config = dict(
    task='deblurring',
    widths=[64, 128, 192],
    precondition_frequency=16,
    merge_dims=False,
    final_lr_fraction=0,
    warmup_steps=200,
)
Rows from block 2 of a small image deblurring model, named by matrix and row number. Rows with one number belong to one channel. Each number is 50 + 15 x the weight over its row's rms, rounded and kept within 0 to 99. All counts start at 0. After the name is the row's rms in percent of the matrix's.
After each channel's rows are labels from the 100 images, of 14848, where the channel reaches its highest value: "colour at peak" is the nearest of a few named colours to the mean colour under the peak; "place" is the part of the image that holds the peak. Only what is clearly more common there than usual is listed. The data: photos of plants and fungi (iNaturalist).
# convs0: first 3x3 conv (model.mid.0.convs.0.weight, 192x192x3x3, each kernel summed), inputs 96-191
# convs1: second 3x3 conv (model.mid.0.convs.1.weight, 192x192x3x3, transposed, each kernel summed), outputs 96-191

convs0.129 074:42 45 37 51 58 77 34 47 52 48 53 21 22 30 59 32 60 54 27 64 85 61 25 29 56 45 17 65 49 47 49 42 12 45 60 60 30 76 58 60 57 60 34 68 62 29 43 72 44 65 55 43 50 43 34 29 45 82 45 34 61 37 56 60 50 36 41 87 52 69 39 48 74 58 51 59 48 19 49 32 45 35 44 40 62 39 52 60 62 70 48 56 40 50 89 46
convs1.129 091:51 61 49 40 33 36 37 72 75 45 56 43 37 58 56 66 55 93 75 38 40 26 21 50 36 74 65 58 51 50 63 43 51 57 39 54 53 58 80 58 55 82 30 34 45 47 59 47 59 45 41 32 65 16 51 36 52 29 50 38 67 51 49 52 48 40 47 32 56 45 31 10 49 47 52 39 39 50 34 56 54 60 62 30 49 65 70 62 41 57 29 54 14 34 46 51
colour at peak: grey
place: top right; top centre

convs0.86 092:99 44 75 73 46 43 47 62 45 38 66 48 31 36 49 23 65 36 27 45 47 53 50 35 65 39 54 42 49 58 47 50 41 54 61 27 40 59 43 43 26 89 59 34 56 40 46 57 50 59 51 61 74 78 38 49 29 70 55 74 32 56 63 64 20 60 54 49 84 67 52 37 35 59 84 29 46 45 56 59 65 55 51 49 35 37 59 67 48 45 60 65 32 49 48 59
convs1.86 098:00 57 42 45 54 63 55 53 67 39 61 58 49 53 73 82 68 90 70 48 45 43 47 45 43 48 52 48 66 40 99 46 50 52 43 57 49 81 48 33 56 45 45 46 15 57 42 44 53 43 41 63 47 33 24 53 52 51 79 82 59 19 66 57 50 45 53 48 37 36 45 58 61 36 40 72 57 62 43 66 64 33 53 41 45 44 40 42 62 30 52 43 50 38 16 47
colour at peak: grey
place: bottom left

convs0.94 062:48 50 55 51 69 66 40 48 66 40 73 57 34 55 72 30 75 31 39 43 57 62 50 33 34 43 32 41 51 59 57 41 15 34 22 47 25 67 36 56 29 54 58 52 51 14 46 84 72 60 60 40 33 42 71 90 42 54 61 48 53 34 69 53 65 43 51 47 27 66 18 32 52 35 46 31 67 44 48 43 30 67 28 60 46 45 47 62 50 64 68 11 52 30 62 40
convs1.94 082:40 55 64 60 31 70 44 48 35 50 34 56 55 40 30 60 49 62 73 32 63 47 33 44 50 77 52 61 13 27 50 46 30 62 69 41 21 46 84 41 49 59 22 43 50 34 62 49 40 47 64 55 49 64 44 47 60 99 42 57 61 34 58 36 44 52 42 53 46 22 46 52 19 65 69 35 43 54 31 71 41 42 55 34 45 59 49 52 59 34 46 37 44 51 40 56
colour at peak: grey
place: top right; top centre

convs0.92 074:53 32 63 54 61 61 74 50 47 58 36 42 83 70 34 55 42 66 47 44 20 33 44 45 36 25 67 27 49 34 34 41 29 57 29 61 61 94 51 73 33 70 50 18 38 30 47 65 60 18 29 47 48 53 23 53 59 16 68 55 56 41 74 72 48 26 44 45 46 53 72 74 60 39 53 47 47 36 29 59 54 60 51 34 16 51 40 49 74 55 54 60 60 32 44 28
convs1.92 077:61 55 81 27 56 57 41 38 31 23 61 62 64 57 54 41 40 39 51 59 80 54 81 45 61 49 57 50 53 65 50 63 62 24 80 74 57 51 46 59 59 28 51 77 62 44 41 55 62 54 78 69 28 47 30 38 68 99 38 57 56 60 27 56 65 71 57 32 67 54 58 35 56 62 31 38 59 40 47 47 62 43 57 46 66 47 44 28 47 71 45 10 64 75 62 54
colour at peak: grey
place: top right; top centre

convs0.35 071:58 07 47 46 22 66 51 51 61 55 41 51 28 54 53 49 44 58 41 72 60 49 36 42 27 58 58 59 57 72 69 47 17 54 45 40 60 72 45 67 30 70 42 48 32 61 36 44 34 30 53 59 36 32 43 44 56 16 23 51 45 57 56 50 55 85 41 37 54 65 38 62 29 45 59 61 37 28 69 32 66 39 70 41 47 55 46 70 55 61 52 40 54 21 41 50
convs1.35 077:52 70 51 40 51 56 64 61 65 40 39 78 57 36 48 53 59 62 68 43 60 44 48 55 45 73 48 12 41 21 54 60 64 51 52 62 56 67 49 63 32 26 53 33 70 25 67 66 36 56 28 46 35 59 52 52 65 99 49 61 68 63 42 59 59 36 46 49 52 43 73 25 37 58 38 53 39 44 53 62 40 65 32 67 85 78 57 48 60 68 51 27 52 90 69 75
colour at peak: grey
place: top right; top left

convs0.174 072:51 40 44 52 64 56 51 89 58 50 75 51 60 81 53 39 51 53 63 34 40 56 34 66 47 63 54 35 42 47 34 75 58 48 74 68 43 47 63 75 44 18 45 32 67 60 37 54 36 37 52 54 43 66 50 43 48 48 35 39 49 30 44 55 45 54 55 78 47 19 55 44 43 26 41 46 47 44 42 22 60 46 60 45 38 50 46 32 52 51 41 34 51 51 47 46
convs1.174 124:66 42 59 45 57 54 63 00 43 58 79 65 51 28 61 56 46 44 24 69 43 66 63 68 23 35 35 51 58 32 35 63 59 50 37 25 60 49 34 43 51 43 36 58 37 55 44 47 68 50 46 67 38 51 57 44 00 46 46 50 42 45 55 50 55 46 55 26 53 59 26 55 59 46 73 63 51 64 48 48 62 53 26 49 57 36 56 51 84 41 50 54 44 50 46 49
colour at peak: white; black
place: top right

convs0.159 083:37 60 46 50 43 47 39 66 64 51 42 41 39 63 54 71 49 71 48 25 63 59 43 69 64 54 60 51 54 29 43 77 78 56 39 59 66 50 48 61 39 52 26 42 66 55 52 38 50 42 48 70 50 48 13 25 75 17 29 30 54 36 54 33 47 49 50 06 50 30 62 65 72 48 25 22 42 54 65 37 47 81 35 48 26 53 39 28 54 68 58 42 54 35 62 58
convs1.159 088:58 35 53 43 70 57 66 33 50 58 71 67 44 18 19 40 46 46 57 51 47 53 64 76 44 23 37 53 49 69 30 21 35 46 48 54 44 43 42 44 49 58 78 43 14 86 40 48 82 43 39 65 46 67 62 42 12 57 62 62 39 46 76 55 32 26 55 64 28 53 40 75 38 61 60 39 48 50 44 43 36 54 71 60 44 48 66 43 85 37 42 67 72 62 16 62
colour at peak: white
place: top left

convs0.117 078:75 66 52 50 31 50 45 61 46 40 58 61 62 47 64 34 41 59 45 70 46 51 57 82 66 35 55 72 40 69 57 55 48 31 73 42 42 72 66 40 59 43 68 63 62 67 72 66 56 47 68 53 74 45 73 50 67 76 53 52 35 36 30 46 84 79 53 46 27 58 45 59 49 38 22 10 30 58 60 49 56 47 47 70 66 69 40 46 28 46 45 67 69 32 36 57
convs1.117 080:34 30 65 68 60 73 49 00 50 47 76 70 65 46 34 68 31 48 37 34 47 47 43 46 45 56 71 31 27 46 81 38 75 40 44 68 45 47 54 55 54 51 53 49 35 37 42 51 42 37 39 38 57 37 25 47 11 60 61 73 59 49 56 64 48 42 48 47 59 54 53 47 54 67 82 51 41 46 46 43 41 39 48 57 42 26 45 26 64 46 51 67 29 73 46 45
colour at peak: grey
place: top right

convs0.112 118:49 53 48 27 51 60 46 59 52 28 73 37 42 59 31 59 59 53 46 00 45 18 39 44 53 44 83 38 38 56 41 09 34 26 56 57 53 50 39 48 50 09 52 54 26 43 60 47 29 43 67 43 34 62 48 54 82 43 37 42 54 43 51 47 51 63 42 61 40 45 58 34 60 48 34 45 62 30 85 54 23 38 19 48 56 66 52 26 53 46 61 47 45 50 35 43
convs1.112 107:61 64 41 50 77 32 62 36 30 52 32 66 63 40 35 43 52 75 61 24 62 13 61 26 43 56 11 59 53 56 60 36 56 35 58 56 44 62 56 43 44 75 55 61 56 67 62 49 54 58 58 47 35 41 50 39 20 57 58 70 38 36 62 62 42 37 32 25 66 45 05 46 62 63 36 74 54 45 17 56 43 64 65 53 65 61 69 58 45 39 42 26 70 63 61 65
colour at peak: white
place: bottom right

convs0.29 069:50 27 77 68 41 66 68 33 58 56 43 62 25 39 42 47 38 48 53 58 48 60 79 46 40 42 29 43 68 50 35 58 65 31 52 37 16 48 33 52 39 63 60 22 68 07 44 55 45 64 30 48 53 28 47 74 46 76 59 31 49 40 41 61 42 46 36 57 39 44 25 04 39 65 53 18 61 47 35 44 66 72 40 37 27 45 36 53 37 34 30 40 54 60 48 46
convs1.29 095:74 66 36 46 35 51 34 93 35 38 62 06 56 86 48 78 62 42 73 37 46 59 06 46 63 62 63 65 42 56 40 49 03 65 76 38 36 54 77 36 38 32 35 52 54 44 56 47 51 30 55 60 73 54 67 62 59 64 53 51 46 47 45 48 57 59 67 54 47 55 34 61 52 32 52 79 46 52 48 53 52 49 26 71 47 65 33 59 27 32 33 45 55 34 50 50
colour at peak: grey
place: top left; top centre

convs0.118 089:39 37 29 49 59 61 37 39 47 49 46 31 49 67 32 91 26 15 49 42 56 29 49 59 47 54 76 37 60 43 75 55 62 56 52 57 57 45 47 58 54 46 38 43 64 42 42 58 44 17 44 54 45 60 46 22 47 65 69 45 51 51 52 62 39 21 39 43 52 32 99 51 36 66 37 67 34 69 23 27 42 43 58 67 72 52 59 42 54 28 21 73 45 43 51 51
convs1.118 085:31 65 67 47 52 70 60 43 64 46 64 27 62 27 52 18 54 62 31 56 52 33 43 43 38 42 50 76 48 47 37 37 51 37 89 48 41 32 65 41 49 41 75 68 28 51 31 24 60 63 39 68 44 30 45 37 20 23 49 54 42 59 39 58 50 42 30 49 40 43 49 71 61 50 72 25 43 69 65 61 59 42 46 34 43 30 63 54 55 77 35 16 66 39 42 55
colour at peak: white
place: top right; top centre