python train.py --train_examples=90422 --image_size=32 --crop_scale_min=0.7 --activation="leaky_relu" --widths=[64, 128, 192] --init="small_normal" --eps=1e-08 --warmup_steps=200
Rows from block 2 of a small image deblurring model, named by matrix and row number. Rows with one number belong to one channel. Each number is 128 + 24 x the weight over its row's rms, rounded and kept within 0 to 255. All counts start at 0. After the name is the row's rms in percent of the matrix's.
After each channel's rows are labels from the 100 images, of 14848, where the channel reaches its highest value: "colour at peak" is the nearest of a few named colours to the mean colour under the peak; "place" is the part of the image that holds the peak. Only what is clearly more common there than usual is listed. The data: photos of plants and fungi (iNaturalist). In brackets: how many of the 100, against the usual share in percent.
# convs0: first 3x3 conv (model.mid.0.convs.0.weight, 192x192x3x3, each kernel summed), inputs 0-95
# convs1: second 3x3 conv (model.mid.0.convs.1.weight, 192x192x3x3, transposed, each kernel summed), outputs 0-95

convs0.92 074 [128 145  97 114 130 148 137 104 133 122 139 162 153 129 132 141 142 128 130 102  74 137 145 115 131 106 116 203 135 125 117 135 142 152 117 122 147 102 113 128 118 128  61 119  93 108 102 139 146 118 109 166 142 114 103 101 129 128 116 120 155  98 101 145 143  76 105 128 147 127 156 109 109 133 104 103 170 146 138 157 138 132 132  98 124 135  98 124 142 143 144 139 156 172 102 109]
convs1.92 077 [137 108 114 146 106 110 131 141 170 106 141 115 150 143 123 133 161 100 115 138 152 123 125 130 135 109 146 124 125 160 123  93  87 115  70 141 135 120 114 137 115 128 119 104 106 139 136 137  95 160 140 113 107 119 119 139 100  92 116 179 133 152 183 142  99 106 147 194 133 167 132 140  93 126 145 128 139  79 185 121 107 101  94 113 124 142 115 129 114 135 105 135 143 109 112  92]
colour at peak: grey (71 vs 46.1)
place: top right (35 vs 14.1); top centre (33 vs 9.4)

convs0.29 069 [146 136  70 101 126 115 114 119 111 126 145 136 106 140 131 118 141 116  87 122 137  60 129 147 101 149 138 132 128 170  96 123 108 167 102 167  80 152  85 141 102 109 180  96 173 138 128 114 130 126 143 132 102 129 134 139 133 148 139 106 120 122 132  97 157  87 147 146 114 151 135 125 140 119 127 109 129 129 129 121 104  98 117 105 116  87 103 119  75 126 142 125 119 119 150  72]
convs1.29 095 [139 125 112 121 126 119 134 136 128 138 123 120 122 102 121 126 146 136 116 154 121 133 117 140 115  78 146 131 126 120 128 173 119 140 134 117 111 118 130 136 121 127 144  93 110 148 112 112 129 138 100 156 151 102 124 124 143 107  87  54 115 134 108 142  94 142  87  69  95  65  75 116 121 160 110 109 124 120 175 123 159 116 129 108 141 145 148 100  78 102 113 132 107 139 136 131]
colour at peak: grey (71 vs 46.1)
place: top left (43 vs 14.1); top centre (26 vs 9.4)

convs0.86 092 [ 93 145 141 112 182 156 124 142  69 144 113 131 163 115 131 124 131 106 138 149 142 101  88 106 109 130 128  83 168 107 143 158  96  83 147 162 117 142 127 131 129 143 149 128 112 105 164 181 115 123 137  99 124 105 104 143  82 128 128 118 127 131 168 131 147 133 139 113 172 113 111 115 125 129 110  99 102 170 172 154 126 160 136 138 155 116 120 156 124 183 131 108  91 103 128 138]
convs1.86 098 [139 119 115 161 149 114 135 108 136 123  88 103 126 146  90 143 141  77 139  82 124 130 176 122 124 133 121 108  91 165 157 153 130 134 146 129 151 161 129 103 129 124 120 129 140 110 116 156 117 112 133 145  98  78 111 145 168 107 131 119 118 141 155 121  72 137 119 122 106  98 138 112 134 163 117 141 125 124  95 117 135 107 131 147 116 112 122 115 109  55 120 134 113 107 131 134]
colour at peak: grey (73 vs 46.1)
place: bottom left (35 vs 14.1)

convs0.94 062 [134 157 158 142 113 122 146 135 127 128 140 153 142 120 101 138 150 116 116  92 126 155 159 118 136 132 107 172 112 135 115 129 105 105 135 139 113 107 131 117 102 116 118  95 142 145 119 100 162 131 118 203 109  83 124 129  84 112  97  76 124 114  83 121 123  96 118 117 186 142 134 125 176 142 141 113 109 146 146 150 152  98 126 153 147 152 118  95 131 138 149 105 147 169 130 143]
convs1.94 082 [111 121 111 150 133 154 158 120 140 142 139 155 111 122 159 107  88 150 107 145 141 125 105 108 122  68 141 130 125 136 117 172 136 168 128 150  71 151 121 117 130 136 120 123  79 135 144 115 139  96  96 155 154 144 135 136 151 159 141  95 121 126 143 136 135 132 104  47  83  68 133 102 132 140 120 160 123 135 158 112 140 142 184 122 122 130 138 119  43 136 104 130 126 107 147 125]
colour at peak: grey (73 vs 46.1)
place: top right (37 vs 14.1); top centre (31 vs 9.4)

convs0.174 072 [161 141 108 125 130 114 156  73 169 118 110 146 111 165 125 138 169 127 143  56 117 149 151  94 162  98 160 197  94 104  94 111 214 126  87 127  76 126 120  81 103 182 117 139 122 103 139 114 147 130 104 121 112 158 183 149 118 103 117 114 125 121  89 143 141 132 118 135 117 127 116 136  74 124 128  93 100 107 118 121 113  94  89 132 144 133 129 114 119  95 114 126 125 123 143 109]
convs1.174 124 [145 119 132 128 119 155 129  17  86 106 106  98 128 102 145 151 102 142 142 134 118 125 119 155 136 136 141 144 117 145 172 130 153 105 112  82 164 107  94 155 130 114 124 148 123 118 121 127 122 109 151 107 132 113 118 143 104 124 121 126 100 131  90  98 136 109 146 135 120 130  98 158 117 164 121 120 153 151 109 107 131 118 122 129 130  93  54 118 129 114 122 157 147  99 127 140]
colour at peak: white (30 vs 1.4); black (26 vs 3.7)
place: top right (74 vs 14.1)

convs0.159 083 [134 138  98 133 132 148 151 129 129 102 165 146 148 219 129 131 141 109 112 113 115 137  95 116 126 144 126 137 132 141 139 118 131  91 159 128 100  97 149 109 107  69 108 156 145  84 142 135  54 118 113 140 101 125 165 142 137 127 124 118 117 124 120 146 111 103 107 122 181  93 136 140  96 126 140 162 113 119 133 125 129 107 141 139 118 132 115 108  77 159  82 130 165 119 108 116]
convs1.159 088 [109 142 122 111 141 124 143 100  90 116 148 118 112 116 132 135 112 106 152 131 156 121 146 132 116 150 144 141 183 113 190 131 157 150  88 120 151 124 129 167  94 124 143 139 137 157 143 138 189 161 100 109 178 129 120 133 115  76 174  97 120 155 156 120 155 137 137 142 144 122 106 128 117 165 161 105 144 110 150 132 120 134 103 139 147 129 125 127 128 120 156 140 102 123 113 106]
colour at peak: white (29 vs 1.4)
place: top left (41 vs 14.1)

convs0.118 089 [138 103  94 122 136 116 134 170 116  90 114 137 117 146 125 126 149 149 140 150 136 135 125 148 147 144 122 142 107 103  98 141 147 133 102 150 120 109 125 101 134  99 153 135 163 106 161 118 127 136 102 110 137 166 137 151  81 125  79 144 158 128 154 163 100 124  69  97 120 123 107 107 139 119 120 124 125 107 141 130 149  93 156 132 156  61 130 111  88 122 106 109 145 150 127 162]
convs1.118 085 [130 141 138 123 115 146 136  76 167 187 139 167 173 122 127 120 140 139 154 134 178 111 160 160 149 152 152 157 158 124 162 131 145 107 146  91 134 102 148 171 122 136 146 134  86 141 118 174 113 135 147 108  83 125 123 130 117 157 153 126 120 141  90 106 140 107 117 185 146 101 147 111 127 140 152 138 113  95 138 124 107 173 119 139 105 121 104 154 158 113 168 127 125 108 128 100]
colour at peak: white (39 vs 1.4)
place: top right (54 vs 14.1); top centre (26 vs 9.4)

convs0.112 118 [137 136 121 146 134 147 115  97  70 111 140 126 155 131 137 127 152 122 103 137 111 142 108 119 121  80 109 141 164 129 101 116 107 134 154 144 107 138  98 103 126  43 146 123 179 129  75 128 121 109 119 119 130 120 158  50 147 146 128 134 126 116 120 116 103 139 116 129 117 150  98 142 126 107 124 142  84 146 133 124 133 149 143 150 119 131 139 102 125 107  99 166  75  91 152 106]
convs1.112 107 [146 166 147 118 139 146 110  95 152 136 129 107 142 143 136 145 124 145 184 108 189  95 132 118 145 166  82 136 122 133 144  97 126 143 104  96 152 154 146 105 116 211 119 116  95 146  87 149 142 169 122  86 155 154 122 118 106 103 123 121 144 161 113 107 106 127 155 150 110 110 128 149 108 131 136 116 106 111 135 121 126 150  94 116 135 111 122 172 140 104 146 150 156 128 133 144]
colour at peak: white (29 vs 1.4)
place: bottom right (32 vs 14.1)

convs0.35 071 [145 131  98 138 138  98 120 120 114 113 109 148 135  84 127 104 177 103 107 135 133 128 121 134 138 124 137 174 146 123 146 147 121 164 118 146 153 116 194 129  94 104 151 155 114 108 117 127 152 118 103 197 134 134 121 180 105  92 124 180 122 117 164 154 130 123 121 156 164 184 142 122 129 154 124 110 139 168 124 168 142 110  86 155 141 170 104 102 127 128  99 143 116 115 158  83]
convs1.35 077 [135  93 132 111 125 117 142 121 164 123 123 124 118 127 103 123 135 119  88 111 101 118 119 117 125 102 136  95  73 107 117 131 149  63  89 125  64 123  90 129 106 120 107 106 137 142 139 150  85 112 128 151  97 107 157 145 160 130 116 112 147  95 143 161 117 149 116 133  99 121  99 121 161 102 103 137 100 159 167 136 159 104 130  99 139 144 129 119  71 122 130 132 143 149 153 148]
colour at peak: grey (73 vs 46.1)
place: top right (37 vs 14.1); top left (37 vs 14.1)