{
  "model": "image deblurring model",
  "dataset": "photos of plants and fungi (iNaturalist)",
  "train_examples": 90422,
  "image_size": 32,
  "crop_scale_min": 0.7,
  "horizontal_flip": true,
  "translate": 0.12,
  "color_jitter": 0.2,
  "task": "deblurring",
  "loss": "charbonnier",
  "arch": "unet",
  "norm": "groupnorm",
  "activation": "leaky_relu",
  "weight_standardization": false,
  "widths": [64, 128, 192],
  "blocks_per_level": 1,
  "block": "basic",
  "attention": false,
  "upsampling": "nearest_conv",
  "init": "small_normal",
  "residual_init": "none",
  "optimizer": "soap",
  "beta2": 0.95,
  "lr": 0.0042,
  "beta1": 0.95,
  "shampoo_beta": 0.95,
  "eps": 1e-08,
  "precondition_frequency": 16,
  "max_precond_dim": 1024,
  "merge_dims": false,
  "one_sided": false,
  "adamw_lr_other_params": 0.0025,
  "steps": 6800,
  "batch_size": 512,
  "epochs": 38.5,
  "lr_schedule": "cosine_restarts",
  "final_lr_fraction": 0,
  "warmup_steps": 200,
  "weight_decay": 0.04,
  "adamw_weight_decay_other_params": 0.05
}
Rows from block 3 of a small image deblurring model, named by matrix and row number. Rows with one number belong to one channel. Each number is 128 + 24 x the weight over its row's rms, rounded and kept within 0 to 255. All counts start at 0. After the name is the row's rms in percent of the matrix's.
After each channel's rows are labels from the 100 images, of 14848, where the channel reaches its highest value: "patch colour" is the nearest of a few named colours to the mean colour under the peak. Only what is clearly more common there than usual is listed. The data: photos of plants and fungi (iNaturalist). In brackets: how many of the 100.
# convs0: first 3x3 conv (model.mid.1.convs.0.weight, 192x192x3x3, each kernel summed), inputs 0-95
# convs1: second 3x3 conv (model.mid.1.convs.1.weight, 192x192x3x3, transposed, each kernel summed), outputs 0-95

convs0.135 093 [136 124 130 111 122 106  88 109 163 122 174 103 111 113 173 112 120 122 133 123 107  99 131 116 122 112 101 137 143 113 123 123 137 127 109 165 134  99 145 129 105  92 114 117 146 187 161 145  99 121 166  94 108 126 176 165 120 137  85 150 139  95 116 157 112  66 141 118 146 140 155 165  89 166 146 119 162 197 123 115 139 111 132 142 108 130 163  91 122 124 120 124 148 121 141 111]
convs1.135 082 [116 132 123 155 163 159 132 161 111 109  88 123 120 140 109 130 161 162 133  71 113 129 156 103  83 133 113 163 144 111 135 123 157 166 121 156 105 182 163 127 100 128 126 134 126  67 107 199 129 163 130  92 154 117 110 127 141 101 138 103 127 107 149 124 140 118  88 172 146 120 104 131  88 139  98 131 137 158 131 119 121 129 134 167 109 122 117 132 117 152 145  84 121 149 138  94]
patch colour: white (53)

convs0.119 107 [154 125 126  56 152 107 132 126 130 120 179 106 116  78 152  92 112 130 120 129 112 148 131 138 107 123 131 138 164 117 137 123 157 116 117 143 117 111 138 124 113 110 132 114 141 116 135 158 111 109 159  77 130 122 137 143 126 125  63 139 185  65 108 104 134  86 138 123 114 135 142 154 123 157 145 121 140 190 129 148 166 126 118 150 115 142 132 113 121 161 111 162 124 121 142 136]
convs1.119 086 [118 138 142 167 150 119 118 138 136 107 113 141 120 145 136 106 129  80 122 124 137 138 120 126 134 139 117 111 127 196 168 101 110 109 110  87 154 111 116 113 145 116 145  94 130 163 137 114 103 134  98 136 107  69 127  84 140  80 135 167 125 143 141  76  95 133 156 112 108 122  77 154  98 132  85 129 127  87 152 121 103 143 102 163 153 113 125 132 140 131 172 159 156 173 154 132]
patch colour: white (59)

convs0.146 059 [107 153 136 122  99 157 150 102 119 128 126 117 117 118 121 127 121 105 114  92 103  98 130 128 103 137  98 163  50 147 145 122 158  88 166 112 160 105  93  96 162 128 123 135  95 157 108 114 147  82 120 131 177 152 143 110  96 136 153 131 134 167 114  96 122 135 181 139 105  94 154 112 118 149 168 135 100 164 101 133 146 147 152 164 156 166 140 117 145 146 142 102 101 135 159 142]
convs1.146 087 [153 106 114 106 149 135  91 137 118 110 104 144 145 106 125 136 112 113 116 129 122 124  86 128 100 102  97 160 133 124 162 121  64 157 159 110 115  86 139 144 114 154 155 149 119 147 117 133 116 145 172  75 138 120 131 137 137  95 110 107 171 126 112  77 159 108 119 110 117 133 120 182 123 146 141 123 160  49 142 153  98  73 163 104 134 134 139 116 140 129 142 152 143 104 102 157]
patch colour: grey (79)

convs0.104 102 [105 141 107 142 139 130 102 140 113 172 135 106 149 138 117 113 114 148  54 123 199 155 125 138 121 165 142  93 117 116 161 125 115 136 110 157 179 128 173 125 149 133 189 155 194 127 140 136 142 106 160 119 108 144  99 145 157 122 122 127 116 128 127 102 102 123  88 108 144 134 132 109 166 108 129 189 136 137 125 108 150 101 125 121 112 114 116 103 115 103 120 154 122 125 156 118]
convs1.104 072 [110 119 155 115 139 120 117  95 138 105 114 103 165 156 107 139  81 147 150 120  89 107 125 109 110  99 124 122  84 132 140 132 122 121 149 152 111 123 121 137 126 179  86 125  68 130 102  94 157 101 103 101 109 101 123 129  95 115 140 171 102 115 146 108 144 129 124  92 128  82 133 154 125 130 117  64 126 125 119 138 146 100 147 113 137 130 116 153 128 124 116  94 172 168 133 131]
patch colour: white (68)

convs0.89 092 [104 118 133 135 111 142  91 124 135 119 108 101 136 138 128 124 149 121  99  87 111 126 123 105 151 188 116 109 135 142  82 121 115 106 110 142 165 143 161 131 153 133 204 140 145 134 156 127 121  87 133 123 135 149 128 149 123 116 131 119 139 139 146 131 146 136 117  99 128 117 117 141 128 142 144 123 143 116  76 134 109 129 138 156 137 116 132 120  84 148 153 144 165 125 177 129]
convs1.89 080 [175 153 126 116 116 143 128 116 119 127 127 128 128 102 104 142 124  59 137 136 156  81  92 132 134 114 142 159 101 116  77 145 135 101 116 142 115 165 144 105 167 127 142 122 122 136 163 121 170  70 112 126 146  95 106 140 112 135 106 123 122 144 132 117 127 141 115 121  76  97  81 124 145 162  91 109 122 146 115 126 138 102 111 108 128  99 144 164 134 155 101 106 126 129 172 157]
patch colour: white (25)

convs0.88 091 [114 112 116 134 114 134 124 122 137 125 117 129 163 141 175 119 146 111 106 163 102  86 124 160 144 101 124 153 149 179 149 131 132 107 101 128 115 134 113 127 130 120 102 119 112 125 137 123 142 167 143 129 120  77 144 109 118 107 111 142 107 150 159 134 109 109 126 144 113  87 128 135 126 112 179  77 116 104 123 142 123  99  83 133 109 140 131 113 161  90 114 103 112 146 159 166]
convs1.88 098 [118 152 139 135 138 120 105 109  74 146 152 151 112 105 112 141 121  99 132  84 106 104 138 143 108 112 109  97  77 103  56 113 133 104 139 132 114  98 165 105 111 148 127 129 138  85 136 158 141 126  95 158 146 127 146 130 109 134 113 122 132 132 111 111 103 121  67 142 161 134  81 156 162 115 119 142 118 124 113 143 131  94 147 113  95 120  71 149 134 145 155 138 129 129 147 120]
patch colour: grey (72)

convs0.23 106 [149 155 151 140 136 130 113 153 103 161 137 154 114 132 122 141 120 148 123 117 157 133 149 136 162  89 132 127 113 128 146 103 116 136 131 166 151 104 122 129 168 138 153 112 168 115 203 122 144 103 124 122  92 138 133 117 149  84 120  83 124 142 118 135 102 140 110  86 137 210 141 130 160 120 129 170 130 123 139 136 148 119 140 122  76 101 100 120 130 118 146 138 191 131 108 107]
convs1.23 077 [143 106 160 126 116 121 128 122  93 211 121 148 125 143 132 106 149 115 135  84 118 107  96 122  95 161 135 125 103 134  99 129 122 161 141 130 140 114 148 174 136  97 110 128 101 131 150 167 166 112 106 124 164 109 111 145  92 138 104  81 158 116 177 155 145 134 108 111 108 159 126 172 133 121 110 105 172 139 134 155 159 130 133 118 147 162  90 152 130 170 118 121 132 169  93 166]
patch colour: white (66)

convs0.13 091 [ 89 136 136  92 165 159  75 138 112 140 181 115 107 156 145 101  97 128 143 160 101  75 121 122 130 125 132 108 146 106 112 140 150 125 119 181 126 129 137 106 188  90 133  93 175 166 107 150 175 102 134  96 114 109 155 143 137 149 110 128 169  94 142 136 102  89 148 132 127 150 161 176 133 174 167 133 172 172 118 114 153 123 109 164 122 140 144  91 116 170 129 113 144 117 134 131]
convs1.13 082 [128 127  97 145 143 144 132 114 169 149 130 140 135 108 137 149 128 105  93 123 165 141 138 140 115 106 103 136 113 110 156 130  70 132 165 133 155 140 122 151 106 131 146 121 134 100 139 138  61 164 126 163 176 127 112 173 136 105 140 137 100 103  88 101 167 131 153 112 139 106 130 129 136 162 145 112 100  44 112 154 126 144 120 121 102 138 163 132 118 164 121 131 109 151 124 150]
patch colour: white (65)

convs0.36 103 [164 139 134  83 157 144 109 113 123 136 167 142 130 159 124  89 125 160 157 102 115  83 105 118 164 132 127 113 141 116  99 144 140 122 118 154 102 114 141 113 179  99 116 109 146 145 116 135 159 144 104 139  76  98 128 165 150 140 130 133 118 104 119 151 124 116 140 123  87 115 169 149 116 141 193 137 131 124 179 103 102 125 103 200 100 129 138  66 126 156 136 107 118 112 122 119]
convs1.36 082 [115 124 115 112 111  59 133 149 138 130 133 141 127 135 148 117 156 121 127 156 178 128 168 151 140 133 136 156 116 148 115 116 107  63  96 103 119 100 125 152 157 126 114 135 140 145 114 100 163 150 111 149 101 151 139  91 160 110 177 110 149 147 131 147 140 138 137  95 119 160  81 122 129 144 164 119 127 120 124 110 132 109 123 142 179 109 163  71 112 110 144 161 142  87 117 169]
patch colour: white (33)